Weights of a small audio embedding model: log mel input, arch ecapa_tdnn.
Rows from block 5, named by matrix and row number. Each number is 500 + 50 x the weight over its row's rms, rounded and kept within 0 to 999. All counts start at 0. Numbers have three digits each. After the name is the row's rms in percent of the matrix's.
# mid20: scale 3 width-3 conv, dilation 4 (model.blocks.5.mid.2.0.weight, 64x64x3), inputs 0-21, a 3 kernel for each
mid20.0 098:515418528428524566489555484494471437535528464559532514497501485535545508489501549515498510610553544531485444515566429541577536544497478519508467537555468538496465478513562471544604543576441518444491
mid20.1 106:430441487422470523379524505480496525433563513592574492463440589421542495463452529442536510611603498498531519481527504434543467560517522439488503452537518522538535415429569382492517479547501536484486
mid20.2 104:522451510508496528570561590443437457486553557465453487474428457474519503419441426427446483477491545443450454515515582555538510490486505486559543531550525504411549453425407520491422457472507537530504
mid20.3 105:452475477546514449456425444471525551469485497618612511434492536425491490528511501483534524592548452472535568485448484457488448526557495450481545490470484512521520471502525430530469500522462584560563
mid20.4 104:483423490534563463502469434493535513538494519659621480501537553470520538499536507499588521593552437489563542531452468526497434528545478482505586527463465498507455496552517482556483520512433546548515
mid20.5 104:466463458538535442511458465500584553519496506631614498483521561442487511506505472480584514568532443484587570521454484504493443544552512480508580516475481513505510474528478467509449535512456567563555
mid20.6 101:468490556510539578543524458501468430557549441548511512546491471531521522510535567543511499562544512544482442518520406534543520542463410543501473551500454539550455507533579501587624566534391501447487
mid20.7 095:553473461506441495393456501512458465421465532570553516467497594466472534490450472495495481550627580497487475474547550512530507536518606474446526463493557441488512493468485499527452529544533588477465
mid20.8 103:436469485514508416450430415475529571489489490628591510422464545453481497513504500482548534578543434499534573488452488487518436525547498481499559492458459511491497487520506460516477508502489565557563
mid20.9 098:481490548582598541549518481519481428578461457496467521554520460550504533553570598581468482518512509540478434519438448579516513515420405576472501528459470491548443575598578561593578537451416489481494
mid20.10 099:549509486504500494407440491477440450425443517535529537480497583502503483457455461471461505557625605468454469453498561492487499507528588475447499468471543444567546460478481505480434470500527594475457
mid20.11 105:540488458512491525388473484509498514425508514636603472445508597465493507483419448492545486593604533487490492493503526494516475511528573431462532473499537474516567475448476509536476495558467618497503
mid20.12 096:584487484509438480377438509491437441395460523554548539440511570456481513490491480496484485545566599507452478425492556512522500487512580458475509443500532497544528497477481544501439502522536585498484
mid20.13 097:564522464557490501447481513480456450439417490539501544544502583444443505535468501503455443519494619493455440460468536502466475481451577419455515452467511457535522529479491553464434486465462605518537
mid20.14 104:500484486483471484513497500467481520540525538430484494482517515404411469501507490423440467477511465472465515499503500461483509399458452387403472480497526496515473487487486519508532545533561412380367
mid20.15 098:478501541587564545568516478515491462584490450482490491571528461575514531558562613569501490523525532548488482518456438567516548531453424564485526551460486501506463558612607545574600518444395503467492
mid20.16 105:504523559561543530555537483501499411549496418482522494538508453532487534504540567562486501502504526540484426496478421524490547535457376512475470525468447485534444517567574542576614511500433459425453
mid20.17 110:481501431537523534413461496442477511426413498569548506500467583416481535510465476422502495539531554437471526436466518463481466470509551426410554434458525488533516522492503488452507498503467598548518
mid20.18 106:491497498477480484534497509459489528535511523451492496432509513400394458483495490405457489483515467473463502525482488454464511393457447376411466511499498518511470470505481517522530539546544414383375
mid20.19 107:480494512467505508493467510441491509493498489489532488418524528392464463491467498472461483521520493458472478457511481478491525439485466416452430482496504476521477459487478514516526553575542405373364
mid20.20 101:464488562560520540579523437496454411564502406522494505514502467531491513518528548592492477541514511544470442534447401560526534528446395561496492543486454492545447513524550517546586553486368518469502
mid20.21 103:431449483515519426424440429493529545466503497611580478454492545445510491531530489464530513573567427476530548481466472467507423531558510445499551476483468467491480480535531455544465498509472525535569
mid20.22 107:493473481528486479352491476478509498415517531619593493480496615436525501472446488455510491609584503497511513472513521471498445538564554458488533455512512466522537427434526446498485504512500552457506
mid20.23 097:544539479517468524387437469482482464423440497614526494516521612456475499505469467478501461542546592475483464449495553504504479502493597458396520458455543473518502491479501517497422485479476614527520
mid20.24 102:436458482543544437487448450486541536521494493643601475450503578457488503525531493500574503561550446489557551533448488496477428554554502494507558506477455490501504466530496464528465533530476585563546
mid20.25 095:455498564591581500578503475526487472574450461508446509545538454581493530558595550598467483527511524558476484515422417571503519505441421578464520551460473506531467546583579549571575540419390492475546
mid20.26 103:500482478448449473524511480496499529540504496444435475447515529426383431486487506455435475481477440476459495492465489443456480422443441427405431490475478505514478461484493532508541542525533424366359
mid20.27 098:567549481555486534407430464490473495430418527607517515548525617448492527498452458494487464575524590494460507470461533488500483507504593445434523426442520485517529508472467531474420489456446582501523
mid20.28 101:455472463514522412478436446506585537517476498655589492457503553461504505517514471517569514570513431495562570507447486486485418551553518477490577504454475481505486480517499450536467526521477580572552
mid20.29 099:575516472519482449466453498452450427413380513529487565440468519474424497511503474464413482564511643456422441463441570553460501482487543478441535483440558474556537500500482520460427498470504600512484
mid20.30 102:487486502493443467531508488479498521533521532460448473469499518419414470499504483455444477466484495482486501498500504467465505448462460426435466492485506510512480496492477510494524566566634406368360
mid20.31 101:435551488561429473462467465443462481487481492463495557514456536427456471538459470487499489488487572421448464433465524513479439480500562464454500473495514507562617539434497505436454470505519605603595
mid20.32 098:472355479424449492406529487467461493464574434543518507497481535457599476510483500507535495537530514483500464499557425484554565556561433477566407469574445570496527500458509445519547543581470536468492
mid20.33 097:482506534568544563577507469507499427576488455517512516541519495549513521546566619569496483517515533551508452528452444554513515532437411564453508559474485501511465548553625534581615549472415517476474
mid20.34 093:617484493499453509429448521457428443432415525532509553455487555454473495495456483478449497560557619467425476469471577542508508513511563479444496495463537476490530480475455518495446502465536574524502
mid20.35 097:454477533578575463569479447489467461592462460499469535543535455587510572533533537602469487527497546545467462537440424584489517511432397594448535567446478472500455534564551532553566525424397512473534
mid20.36 107:416488520545569537425508447445493505456528477579563530510451585392536467519512517392534514551552472475491506518491474476520433471512537460533526493496464554522520464496558437550526523490477496555564
mid20.37 102:471508543537563539566539493494474422550514442548490505525513478534499536507552590585498486573496517526480425528458425562528532544452430570481516531486458500510437512550581535569577564488415518478503
mid20.38 102:429418431453406378442423426500509556464440458459506536418445509427494498494475452473499528486541439492532546417398447390435454488535525400469533392424451483459444462450456488504482533524577458493444
mid20.39 101:499489382523495527396445490494494464444433496613524519525509602484461520501479495468522472591514561480480458480481525485490491477457573472437522464491525486525524517484500504461436521508456639541507
mid20.40 104:490454436525485503599576547529521476500525526336413451547460449500515473487436433427449476421462465515475462530539537475513497441470478548525479525543505566555563483408442465449402390465489411481458
mid20.41 100:483443560485532568523527478485471450536535478561542524519513466535509540516517535556519488571550527528478440533573398579553544533485424547510495544545471560556468511531549489575620561590411491476486
mid20.42 102:435463487492495434429408441507529534470488518603591481440471576429498497509524516482525517584551428505527546495461487480520431537556492460513546503489466495494486464539539415532483504524482535546554
mid20.43 108:463407496420515524440536487430499539490572464592579503434443554397558488474497479391516521602560501432508518511542431478532512529579477415486476510542460582555535429434511390491531541561450540525489
mid20.44 099:530528452562503518417427506454462469443419527605556514481510581446493519521469431476490500577575577490471476465477548509508476494485607463428508444451544456524521498471467499464484520458507588520469
mid20.45 101:551479485441427503363488521444436433348528519550546522471488559422505484509466517443514501568603563440471437423559520430539513527537519421494510436528535527516559484448506498444473498584522559459455
mid20.46 107:482457465499465471552574534534519488507543529354400412524485500524517481451469444450468470424452454492486455503544548532505490469464484481549494511557528596546595476460421473440391424498487419451403
mid20.47 101:460480465506527447495425462506585550507497504631606490463494572446523528488508472493571524574552436499547566527443483493495448534567493477487564512469486492488476472514499454510475516513480580586576
mid20.48 105:497422512394443509431569535453440465414571480530555556528457558431583476482455490463506500575528531464486427484580438444551550575551463446566420460580470468450524481458484433489496506580455534450555
mid20.49 099:528462548384524568506515480494455430544531466589526517442541453563512531458524561524511500608542518537488430522527426561546560536523444531493481517547476520536465451508570456556623603544456498473477
mid20.50 062:538451513460524504518561535394373438483520505408499539515478464462477441506513457412447483482490538386358404496513477504482463466475491520500502510497464423463513507488459429432469456487511480485509
mid20.51 095:475485593607607465591487446519494488589447461495495531547518407583492558547569534607478496515497518550503499524456436575483518535434413589482534562450479492511455560574511547613562542445412469445571
mid20.52 048:456464484510474520452489527377378345493487465421424451498543468492464460477512507352417360424499517387375357522476496547486545494456515518478502496517520439505500505482470486500456431494508504458454
mid20.53 103:489457580419470485507552519477401440525549507590557532479508484506529551456475483513534509608580529495431410546552423531586529578523456561554522522556482485496498464480493483524552595582413495461546
mid20.54 101:469474548517544569542546477510477438555536455551559523516519455550519531540504539548524512572555533523476434537554398561539527548478439549496510548543471560569500520516575495595625562578403490468503
mid20.55 102:427471468529520421468436431508527555532503508636599485450486560446485497513519476496571512581563446478545578520459488500503433551543510485500557514480485505483477492501511444540458512515488568563562
mid20.56 099:472460575470520573536544469513434438548565474558514518534488464525562500497494528535501477589590535524454438534554419540598517575508444541570479562570441497500452498486537520558610576556407479445519
mid20.57 102:453484486542532398479413432491567585513477522622585488450503554449501520513529476494551540551531433471527586497439510515502438543576535480489564498482461492479468503507474471516478530519491560568569
mid20.58 096:574483473507461470413473548463435435404475509556520541450461568446479494499491460477478484564564622481431462452515582510531519485513562462496503456513558452493503494466486552488436507532545583480477
mid20.59 104:465453476438460487547500509499514536520510495434485496418493502381386405493466474384436463466486433510512527521451478442420434413472456415418442517482483513468460461459485517532509552503525411418399
mid20.60 111:491470437530488498458456511461514516427496550582595514430502578434512534495442461429504518582606556462506525494508544503520479533539583435438535472488547492527521444462478450493507534506522565527481
mid20.61 102:568459480515472518405531570446435419410513533537513514488463541419535495488447493494506496559573612469472432447589515481545528531545535438558503430547539484479561495457483511490497494575514541430480
mid20.62 099:476497538541549572566531469499462441565514437508529509563489471536513523526526625567496479518556526543484441512487431527548550551464408562490482537498452493492455512553623517582638515509397488475494
mid20.63 066:490441454486486437523501482507487382479443452455425420467562414537426473496513488499434362440479513506481344501439519530418476467430475595445504536437532485501480513534472503436448525419471492548479