Rows from block 5 of a small audio embedding model, named by matrix and row number. Each number is 128 + 32 x the weight over its row's rms, rounded and kept within 0 to 255. All counts start at 0. Numbers have three digits each. After the name is the row's rms in percent of the matrix's.
Before each channel's rows are labels from the 100 clips, of 14848, where the channel reaches its highest value: "loudest band" is the band of the loudest frequency at the time of the peak. Only what is clearly more common there than usual is listed. The data: short read English sentences (LibriTTS-R).
# c30: last pointwise conv (model.blocks.5.c3.0.weight, 256x256x1), inputs 128-255

loudest band: 4000 to 8000 Hz
c30.109 096:168118117118134158141144112114156117178143167155159122128106102124104174169097122122133132113142127207121136129103130135140125108166127099165107146111118129195113117151126127182147171109181188132142157126122141126150122125142179165146121117088148127122121110161157128128110163135158114131127120165132111115138146126128129144187151131124130120123132115117138124138124158135160150101135

loudest band: 250 to 500 Hz
c30.71 130:140083066132066164121130078112176132084060115120067121075091136131138123093133101082150085141158114159125067067147070091128137091151128075087119063141085092164131085111126128146074137144114122059123110121118118057163128080165178146143134074084163138133066126147161128063133163123145143143101060153067127070116149131062129119156126143124098060123073126072052128053122129124145108062125

loudest band: 4000 to 8000 Hz
c30.121 102:116142149137150141138151154137154135157183167167169076153140101115115123164119175144118148120120135159136153166106172125122135129154138114198124157085135126142134148160126179151159122100148138162132114128110135162104127149115115138110131134153143129138160132116112129156145129136146114115144146137163109149142133110183127138134124122125145164127150127163193133181126132142148133147125

loudest band: 500 to 1000 Hz; 250 to 500 Hz
c30.47 112:103094118090114150134105117083147079115110111103123118118121150145141095126142105108073102136111137121076117100135093142157103098099067098126132104110083139119088109119100122087118080138096078120133108087068081103117092120124091118145134101126145130129118103118157061090123142078125144138158112111121143114109145118114107136141146129081167107126101137139120084104098126129132126112124

loudest band: 250 to 500 Hz
c30.82 098:179108111140098225117132110117220140096105121128105108117107157193132121100136114131141080128136115212134092113134100116201141090186137098116131108148127108226133103127148085164099145142133160121128131134143131104186140102188229185170140113099211148142096135166197145109132217129149147175112109173109174101110177108102133152222142113125125109125123137106092139098143181147193139101116

loudest band: 4000 to 8000 Hz
c30.110 092:108118134136146089093140116124094146167163126147144144102092124104117129137125139102133141110146122131126144154088130154105138127150138093172106191152106141110129103140121183139165158088124128175110164098102120137119100098093111120135114115098098116110118108099110116116120132109127115102183123144118100120128127149159106149117143144107182139137118138156168110167112136107069177139131

loudest band: 250 to 500 Hz
c30.250 107:169087085103077155096088102092149111107068087091082134093144116160120148082138116115143114122143109146116083063128069110129101097167112088075127078158072088160111085083096101142086151121115155072101133108100099077141102087137148144164117100097135127110081101099148107084133153093150123167128095141097134093106139103069103102147134108091112074124094131080072106072095145134139116090111

loudest band: 4000 to 8000 Hz
c30.175 098:147128138128161106124195121114109132157145189213160108118138095100114116194120110136077122129096144096125154118118106148114139116090133103255149168092132155101112099214118173092143076108167118164113125127123138126071128097088088082154102089114108103127122129089102127098128111123116122160197105107097125130139103128129129180104112130127179161154096125159129139162125107187095128107117

loudest band: 4000 to 8000 Hz
c30.172 099:154159138131153162134177165125139136129151197198159128151149171132157117156153124157128149137124173098138156161118131128166133160116138136191171196077151138116113131197099141117158098126125125207161086122136118174097113148125103117125142133137124161181142119117108125141145121122120140156227154109137132156161123045178116207111168064116147217132149121157191113145105107180124135147133

loudest band: 4000 to 8000 Hz
c30.33 096:112109165123167112132152114135093136147213101160158125105110139149133119143139129106111124120091140077138156196098164165155135133099142107191125191104135161097130112144113157096164085105092091204160138120124118157123118133100120122157118115085119124127109117131146117129123152112122104147210128130151116109151128154197120185109166124114202160147136125187192110183117111155107174130132

loudest band: 250 to 500 Hz
c30.80 105:179126140117150146143127122118153121175149184136162106137122123143126167160127148131126141123124125198132144143124142149163135125189118135137136094131129115190112131143116132216162165115205210128093195109120123143176119144198186202202124134141170130118145106140200129144140204132217133138119137236139112141112178137140113120211163127118112127125151140146138122146119211138150155131125

loudest band: 4000 to 8000 Hz
c30.204 110:167080120137121142081166080106139166135149040195137121069065078152077124136116123059186075098185107155153123147078125124147141049189147093159087168172091150166147112168130147152137153087082125159168128135144137151134135099148159119156101106111167109123100149154164148088102148149139092141169113128094140109124166116150155164158136119140155132129066132141148153145146118113142142145145

loudest band: 250 to 500 Hz
c30.24 106:153098092137075200118133088111195140100084104119074114072076108171122149095123120081164107095183093183132070091117093102163130097182140106088117088175098104204141100111134068163077175120120157100108122134122112080157125100149179152168119105067179119126090131119192136104114147130139124173125085127114147097109201167087128121175122146127101081133102134092074130089134137115161114096136

loudest band: 4000 to 8000 Hz
c30.76 102:117165182121175116140133148141092121135205116137156114146138126116128109129134142153127160124110118099118170191121172147119119190104123136172120165093163141126118149148132141098161096118104116164141111125139119155120122126113116111129129126118110115133137124120118117152108140124126120126161134117159111134140118143179118161140126117124166149139171142152177128170128097128124142135134

loudest band: 250 to 500 Hz
c30.123 106:084081097111089164125124113089143109088095110108101125091122145145141074126141114102091114141086139139099098093144093107151117116085103097113151108101089117143106102141131141073099050140083052118119085106085104108100093092107109109133140106103124136142097103110151093090133149110102138120141102100110121091127131116110097134136113122102137103119087121123116107102104096131116095094123

loudest band: 500 to 1000 Hz
c30.139 120:107106102105084154120096124073118100123086121094094130129137135137120125078118118108116109117128127121090095076119069118151121134123099088089123085101107114122091105108110108096098118119112114093091114102069080101122100098127120131153128111133135127123127103103150078097116140087136131120129106121122139113087132137098103126143144130074151093136112135133118087093093136105151140104139

loudest band: 4000 to 8000 Hz
c30.9 103:105154171122164138164160130142134122149210151173185120136107129146107136149134118114117168115105122129122168188099155164173134186115125118207125163100149161138126133152135142110170084103138115182141122134136125162109135137123135148117119135105127124119135121118132115150124146127142107111212135146161124111140129133179120193152160116137181149134145136199180123195127130141116158141134

loudest band: 500 to 1000 Hz
c30.35 102:099090106114109180131118114087155123099093137093100130102119152148142088131133118106074100137068144142110099083129097097173133097105110088118127098085077086155105102127132106103096090139107080099113091102081087100124106111151136141155135108103144133135105117130182101088125172108127133138153093111105126109111155100094109140160159101095147111119106131139110100094108138114129107092120

loudest band: 4000 to 8000 Hz
c30.159 101:174153179125168157159139140150178111189164161156194122142122117138119158168116112149137161109123108181122192156108140152160118160160121129188107122118154132196121132155134127183163150112176184126115170123121138132180111130181168190147129121099170113122118117156170116152113175114195116140149128202149122122126145135150118147202157120135132146125167130136141127138121184128169151123115

loudest band: 4000 to 8000 Hz
c30.36 102:162112125129150154122159144120153142195159131145167130124123133141125167169137113124150118109126120171120150152106133141148121106199128098212131168138128145158122114158114139205178177104142169167137201104118126145181109117160149192174098119112150123135115111116161116125163173119199118143207117215132092117141152113155113159156190122110178152120129115155148114149103206163128178124117

loudest band: 4000 to 8000 Hz
c30.16 099:127159175120167124162153149150157115170172170160164129153135106118104147143116140156129159110135108125132158167106162148141127169135118117184110147108163153143131156169117143157189130109179148140163150119127126148145114145116149151130111139124135115130131122164122127162127151121128126107158137147147108120133138149151130172154166135136122129141155126145153117170130145117156167142146

loudest band: 250 to 500 Hz
c30.129 098:171126134132134161133146130126158129176140144148155120125117114115117182139113131131141119122129132208128143131092144129142128127178126120147130129127113119177131125163116137179146179087170174132135178114119137127161126129176189186145113124088148127125133123155164129131148163128140116136133114182142111118132159136139122138184172123126120123125132108131137122129129177143162172125119

loudest band: 4000 to 8000 Hz
c30.166 098:128149146079124138153116131133107071141123151126136155099138149096135164138098089152134168112121132090087143116111132159102079150099094092153136145157130135087083110115083131093124130123146121102085194078083084100069076092098054088122089084074083100084114066063109059114098112080118097102132093109109085092079105196097080145102114192085131104153114129120088080124066103127076139082109

loudest band: 500 to 1000 Hz
c30.28 082:127119085122087139125102109136149132074067071115072136111127129148122122104132100133152150124145120128129069085117092118139127145152120120059115065137126107137134100109130058115071128119117123062122137119136116070131120112129109111174130085084155125116102121108149127096143137122165117159147098155070131098117151109083108089155111150116110075159103150093076121093124110126149083075144

loudest band: 500 to 1000 Hz
c30.120 093:132068075124081145111116091108138130072080095108071125071097145150122114107160086096124102112127127139141071059115064103148145100142137075088136067128086095147146073119124076102078127121104112071114121122112120084124122098128150125167129085068144130089081124109168129083124139130128103160112079122100142084108155116078124120148124128127104077130083142076058134083121119148133091071131

loudest band: 4000 to 8000 Hz
c30.7 098:122158160123157137162147151148129131155192140143162100159139129124100111155144162158117155123105122113134157184106177134147131164121124120199131188095157139130121140147129173134176115091137119157136137124137132152125119128111116137112125129118116125136143124126113123149133115125145121120191143134145132133132104135169131178138162121130155152137159127159165121162130125135131134133123

loudest band: 4000 to 8000 Hz
c30.203 093:175104136134130152119144120129136128195150132144158122103106118134110171149123126117152123103140113154136147148092136142151135114187130088214123185148110143162132111142127153173163177093146169177143176132125137129138123102137150144158128100095131116132110135112158126114136157123152122141202121157136127109136142145164126155145147129118187150125113140142164124156117156135128157126120

loudest band: 4000 to 8000 Hz
c30.226 099:145151134137140128112179158110159132162173208188166073149147138115127120185144170145087105152076158126127131158137161137138142116106122147229146152076133113124114150199121185133172091126143116160150083123129122175134126143151115141077160147182117161174169121147117108147155125117120136108175165153145110165196107068177137196140176092127169178099152115178193127173116137158146132166118

loudest band: 250 to 500 Hz
c30.185 097:187120159121147160139126126122194121192152143138174139136131112145108175145126133132156156112139112198127152162092147168149112153205126117171130120157145141200117132141115139205147167087185190152138199120116124138210116123182190220191108126116186108108122121168191135143133186128196106137183120207153117122126194149146124155195181136131140140136146123158151112144121209152168195128121