Weights of a small audio embedding model.
Training: 7900 steps, batches of 384.
Rows from block 5 of a small audio embedding model, named by matrix and row number. Each number is 128 + 24 x the weight over its row's rms, rounded and kept within 0 to 255. All counts start at 0.
After each channel's rows are labels from the 100 clips, of 14848, where the channel reaches its highest value: "strongest on" is what is common among them; "loudest" is the band of the loudest frequency at the time of the peak. Only what is clearly more common there than usual is listed. The data: short read English sentences (LibriTTS-R).
# c30: last pointwise conv (model.blocks.5.c3.0.weight, 256x256x1), inputs 0-127

c30.69 [107 111 101 121 124 128 104 106 106 116 133 107 139  93 126 119  88  92 101  95 121 113 130 118 130 109 133 121 106 122 133 106 132  91 107  93 113 109 131  96 104  98  75 126  88  97 125  99 123 127 123 119 123  85  93 143 104 122 150  97  91 113  96  99  92 104  95 144 103 126 136 109 103  62 125 110  75  79 132 137 133 128 160 105 130 118  99  88  75 138 109 107 151 131  91 110 145 125 106 134  93 102 128 118 104  86  89 121  86  94  85 108 129  89  85 120 125  96 142 106  99 112  98 103  97 111 135  90]
strongest on: voice: male
loudest: 250 to 500 Hz; 500 to 1000 Hz

c30.127 [184 120 130 175 183 164 117 127 173 144 153 128 145 128 170 105 127 106 127  96 179 135 147 184 167 174 191 192 124 169 173 139 162 122 134 130 113 184  54 115 176 124 121 186 151 149 135 110 165 133 187 151 175 103 149  61 115 193 131 130 153 186  77 130 131 130 114 128 108 132 131 145 129 141 131 135 131 119 152 130 145 132 132 133 134 137 119 125 126 126 147 124 133 126 109 136 145 118 131 113 117 113 169 133 110 119 131 139 115 117 100 141 131 128 105 136  73 116 147 125 138 129 126 147 156 119 153 113]
strongest on: voice: male
loudest: 250 to 500 Hz

c30.74 [148  94 122 137 110 119 109  76 142 113 147  94 156  74 109 108 118 111  74 127 122  65 134 142 114 139 132 135 119 105 110  95 146 109  81 102 121 154 141 128 158 114  92 129 144 140 135 122 121  72 136 107 127 108 141 130 108 127  84  84 148 159 118 144 116 135 117  95 130 159 130 120 144 128 116 142 123 100 165  77 170 132 110 135 172 140 103 146 122  63 132 137  82  93 112 135 165  47 104 146 109 116 115 130 138 110 121 145 111 115 128 116 131 109 117 134 140 125 170 137 143 124 139 109 145 131 159  98]
strongest on: voice: male
loudest: 250 to 500 Hz

c30.123 [141 110  95 119 123 148  94 114 125 110 136 106 145  98 136 118  88  83 101  92 116 112 129 113 134 107 129 124  99 122 133 102 133  77 102 107  94 131 129  96 121  88  74 118  67 125 143  96 118 120 122 132 127  80 126 133  92 124 148  69  93 138 119  61 124 126  83 117 136 131 125  95  89  88 121 103  61  76 130 136 139 155 161 129 133 110 109 119  62 133 117 102 137 127  74 131 139 123  95 139  94  81 118 130 117  75  86 124  91  98  86  89 122  63  96 132 164  93 148 115 117 104 124 107  89 115 137  76]
strongest on: voice: male
loudest: 250 to 500 Hz

c30.120 [128 142  76 121 115 122  89 132 128 143  80 139  95 139 100 135  86  88 124  78 127 128 110 112 123 120 123 114  82 110 117 143 103  90 144 128  84 116  96  81 122  79  88 106 127 128 116  92 115 135 112 116 124  87 135 128  80 119 141  95 117 113 115 110  80 144 102  96 116 130 135  95 122 135  95 122 120  91 109 133 100 104 146 123 127  81 126 143 105 142  95  88 128 144 130 128 123 109  84 116 121 116 110 106  87 102  98 122 103  77 102  86 121  96 119 132 124 113 133 130 132  85 124  85  94  93 100  79]
strongest on: voice: female
loudest: 500 to 1000 Hz

c30.227 [117 114 100 126 119 132  84 107 117 104 125 106 140  93 126 126  85  87 109  92 125 113 129 120 130 118 134 129 104 123 137 101 126  87  97 103  96 112 125  95 118  84  81 131  87 120 124  81 132 121 123 130 125  83 104 127  85 130 161  94 102 120  88  94 102 106  98 132 103 115 142  99  98  76 133 107  77  64 135 142 135 133 157 111 133 120  96 104  79 132 113 101 143 135  86 120 135 126 101 135  98  99 121 124 113  94  99 116  76  97 100  99 121  78  92 126 131  96 144 106 106 117 110  92  82 112 138  78]
strongest on: voice: male
loudest: 250 to 500 Hz; 500 to 1000 Hz

c30.162 [145 111 120 120 114 126 124  97 135 130 138 103 144  95 117 129 132 126  94 126 117  99 131 134 122 130 124 121 115 120 131 111 135 124 102 104 125 151 142 125 143 114 121 117 130 136 138 119 118  97 132 129 119 131 128 126 121 121  97 106 142 157 133 117 132 111 123 113 140 155 128 110 115 110 123 109 118 101 166 104 196 138 136 129 168 146 115 123 113  92 128 136  96 103 124 125 196  97 114 153 126 122 137 133 133 132 129 132 112 110 125 120 109  99 121 118 136 126 186 108 120 136 123 109 122 131 177 101]
strongest on: voice: male
loudest: 250 to 500 Hz

c30.44 [130 114  96 116 129 144 108 109 128 111 126 111 151 101 137 113 111 111 120 114 118 125 128 126 134 114 125 120 109 125 125 104 138 113 112 121 104 134 138 113 128 112  93 117 113 137 131 114 128 131 121 115 134 104 126 136 105 116 143 108 125 133 120 118  95 129  97 120 119 115 133  93 114 114 106 112  94  82 128 117 125 119 122 131 119 105 100 129  75 121 100  97 132 112 100 132 124 112  94 130  85 100 127 117 114  89  94 135  71  82  90  85 108  88  91 132 130 107 126 123 129 104 127  87  88 101 136  77]
strongest on: voice: female
loudest: 250 to 500 Hz

c30.23 [116 101 175 124 135 108 172 112 125  93 117 108 168 118 116 108 170 168 148 172 129 110 118 129 116 131 126 126 175 105 121 124 168 173 125 130 164 114  82 162 121 182 170 118 175 112 125 173  97 129 129  87 140 164 125  95 167 124 104 157 163 103  81 171 150 122 113 179 137 112 127 158 148 113 152 146 136 169 128 137 106 170 113 139 119 145 110 126 169 111 169 173 158 142 132 125 132 158 176 119 147 115 143 126 159 122 144 123 194 148 144 179 147 184 115 118 111 130 122 125 140 170 126 190 195 170 101 158]
strongest on: voice: female
loudest: 4000 to 8000 Hz

c30.183 [104 106  89 109 109 130  93 114  96 109 127 113 130  99 104 123 100  89 113  90 114 113 123  99 127  97 129 120 100  99 135 100 115  89 103  89  97 106 130  96 104  84  76 122  46 103 124  91 102 118 117 105 126  79  96 147  97 112 158  71  72 110 127  77 140 107 106 125 140 138 146 114  92  67 134  99  68  72 121 152 131 166 185 118 141 127 126 120  75 150 114 106 144 138  94 114 140 141 101 163 117 107 134 155 113 102  84 115  89 102 102  97 148  76 111 141 165 107 146 104 114 112 102 104  89 108 128  72]
strongest on: voice: male
loudest: 250 to 500 Hz

c30.116 [114  97  95 124 115 135 100 105 111 113 142 100 134 100 116 114 104  92  92  92 125 105 129 114 132 118 129 127 104 113 140  92 117  99 103  97 100 108 141 103 109  88  81 128  55 101 138 100 127 118 126 123 133  88 108 153  97 129 130  64  77 122 135  70 115 116  90 114 130 140 133 105  97  51 121  96  87  64 117 134 140 142 168 112 136 119 108 115  78 119 115 105 127 116  96 126 130 131 104 158  95  90 147 133 114  85  94 124  85  97  97  93 138  81 100 140 165  89 148 109 112 121 116  97  91 110 137  69]
strongest on: voice: male
loudest: 250 to 500 Hz; 500 to 1000 Hz

c30.47 [ 98 127 101 108 122 136  93 111 100 124 131 115 138 102 119 139  88  95 124  87 119 122 122 111 124 107 122 122 101 116 128  95 126  90 107  96 100 114 124  92 102  95  81 126  62  95 130  86 119 125 124 118 122  89  79 131  98 123 167  93  77 119 100  85 133  97 110 133 141 128 143  96  52  73 133  79  75  67 122 137 137 155 157 102 128 131 127 111  78 145 128 114 139 127  89 104 138 147 105 141 106 110 138 160 122 101 106 105  78  87 101  95 131  63 108 122 154  97 143  90  93 118  95  94  67 114 139  65]
strongest on: voice: male
loudest: 500 to 1000 Hz; 250 to 500 Hz

c30.117 [122 121 138 102 136 137 127 118 129  85 135 110 151 125 132  96 135 155 110 153 112 124 124 111 125 113 123 117 107 131 126 137 133 116 123 117 141 114 124 151 113 136 160 115 136 121 122 141 134 132 115 115 137 170 129 126 160 115 112 110 129 111 118 140 136 119 162  95 170 120 136 120 108 139 119  98 132 121 113 130 134 120 146 133  85 142 195 124 119 120 144 159  96 111 141 136  98 109 109 155 186 190 121 178 125 182 181 117 114 108 142  93 141 121 181 127 155 160 102 121 124  88 126  92  95 103 129 112]
strongest on: voice: female
loudest: 250 to 500 Hz

c30.26 [122 109  93 115 139 144  92  98 115 108 134  99 144  94 130 129  95  87 102  96 114 113 127 110 141 112 130 124 101 135 132  95 142  85 103  88  96 121 142 103 116  82  75 126  88 110 133  86 131 112 125 134 132  82 104 126  89 125 147  89 116 117 103  93 101 102  80 128 105 132 141 101  92  75 126 106  81  67 144 135 139 144 156 113 142 119 103  95  83 133 124 120 144 140  94 111 145 107 103 130  95  96 110 120 128  87 102 119  88  87  96  98 135  82  94 124 141 100 154 108 104 129 106 105 104 125 139  72]
strongest on: voice: male
loudest: 250 to 500 Hz

c30.41 [136 107 136 123 120 128 132  95 128 132 144  98 152  76 122 124 137 133  71 133 121  65 137 127 125 134 129 123 133 120 126  92 153 131  82 108 137 130 145 137 122 133 122 119 118 117 148 139 128  90 131 129 132 130 114 133 128 127  76 115 136 134 118 136 127 116 117  75 146 153 131 113 135 101 133 144 125 105 164  83 178 136 128 108 183 160 104 112 117  65 140 121  73  98 117 122 169  67 119 164 118 102 120 125 130 120 120 149 114 119 125 120 144 109 106 151 131 112 175 126 119 123 109 121 131 142 154 112]
strongest on: voice: male
loudest: 250 to 500 Hz

c30.97 [114 116 148 123 139 123 148 117 120 102 117 116 158 133 139 115 135 148 170 149 117 108 144 111 113 116 134 124 162 126 128 140 147 153 120 135 143 111  94 138 112 149 150 125 156 104 115 144 128 131 119 111 143 145 123 102 152 125 116 152 159 108  79 158 186 123 175 152 183 101 132 141 133 155 175 148 163 137 138 140 117 204 157 131 129 172 169 150 144 124 170 153 178 151 173 124 130 118 149 158 182 181 117 177 153 173 195 133 152 146 166 136 123 136 156 119 138 175 110 112 131 151 122 183 164 159 111 141]
strongest on: voice: female
loudest: 4000 to 8000 Hz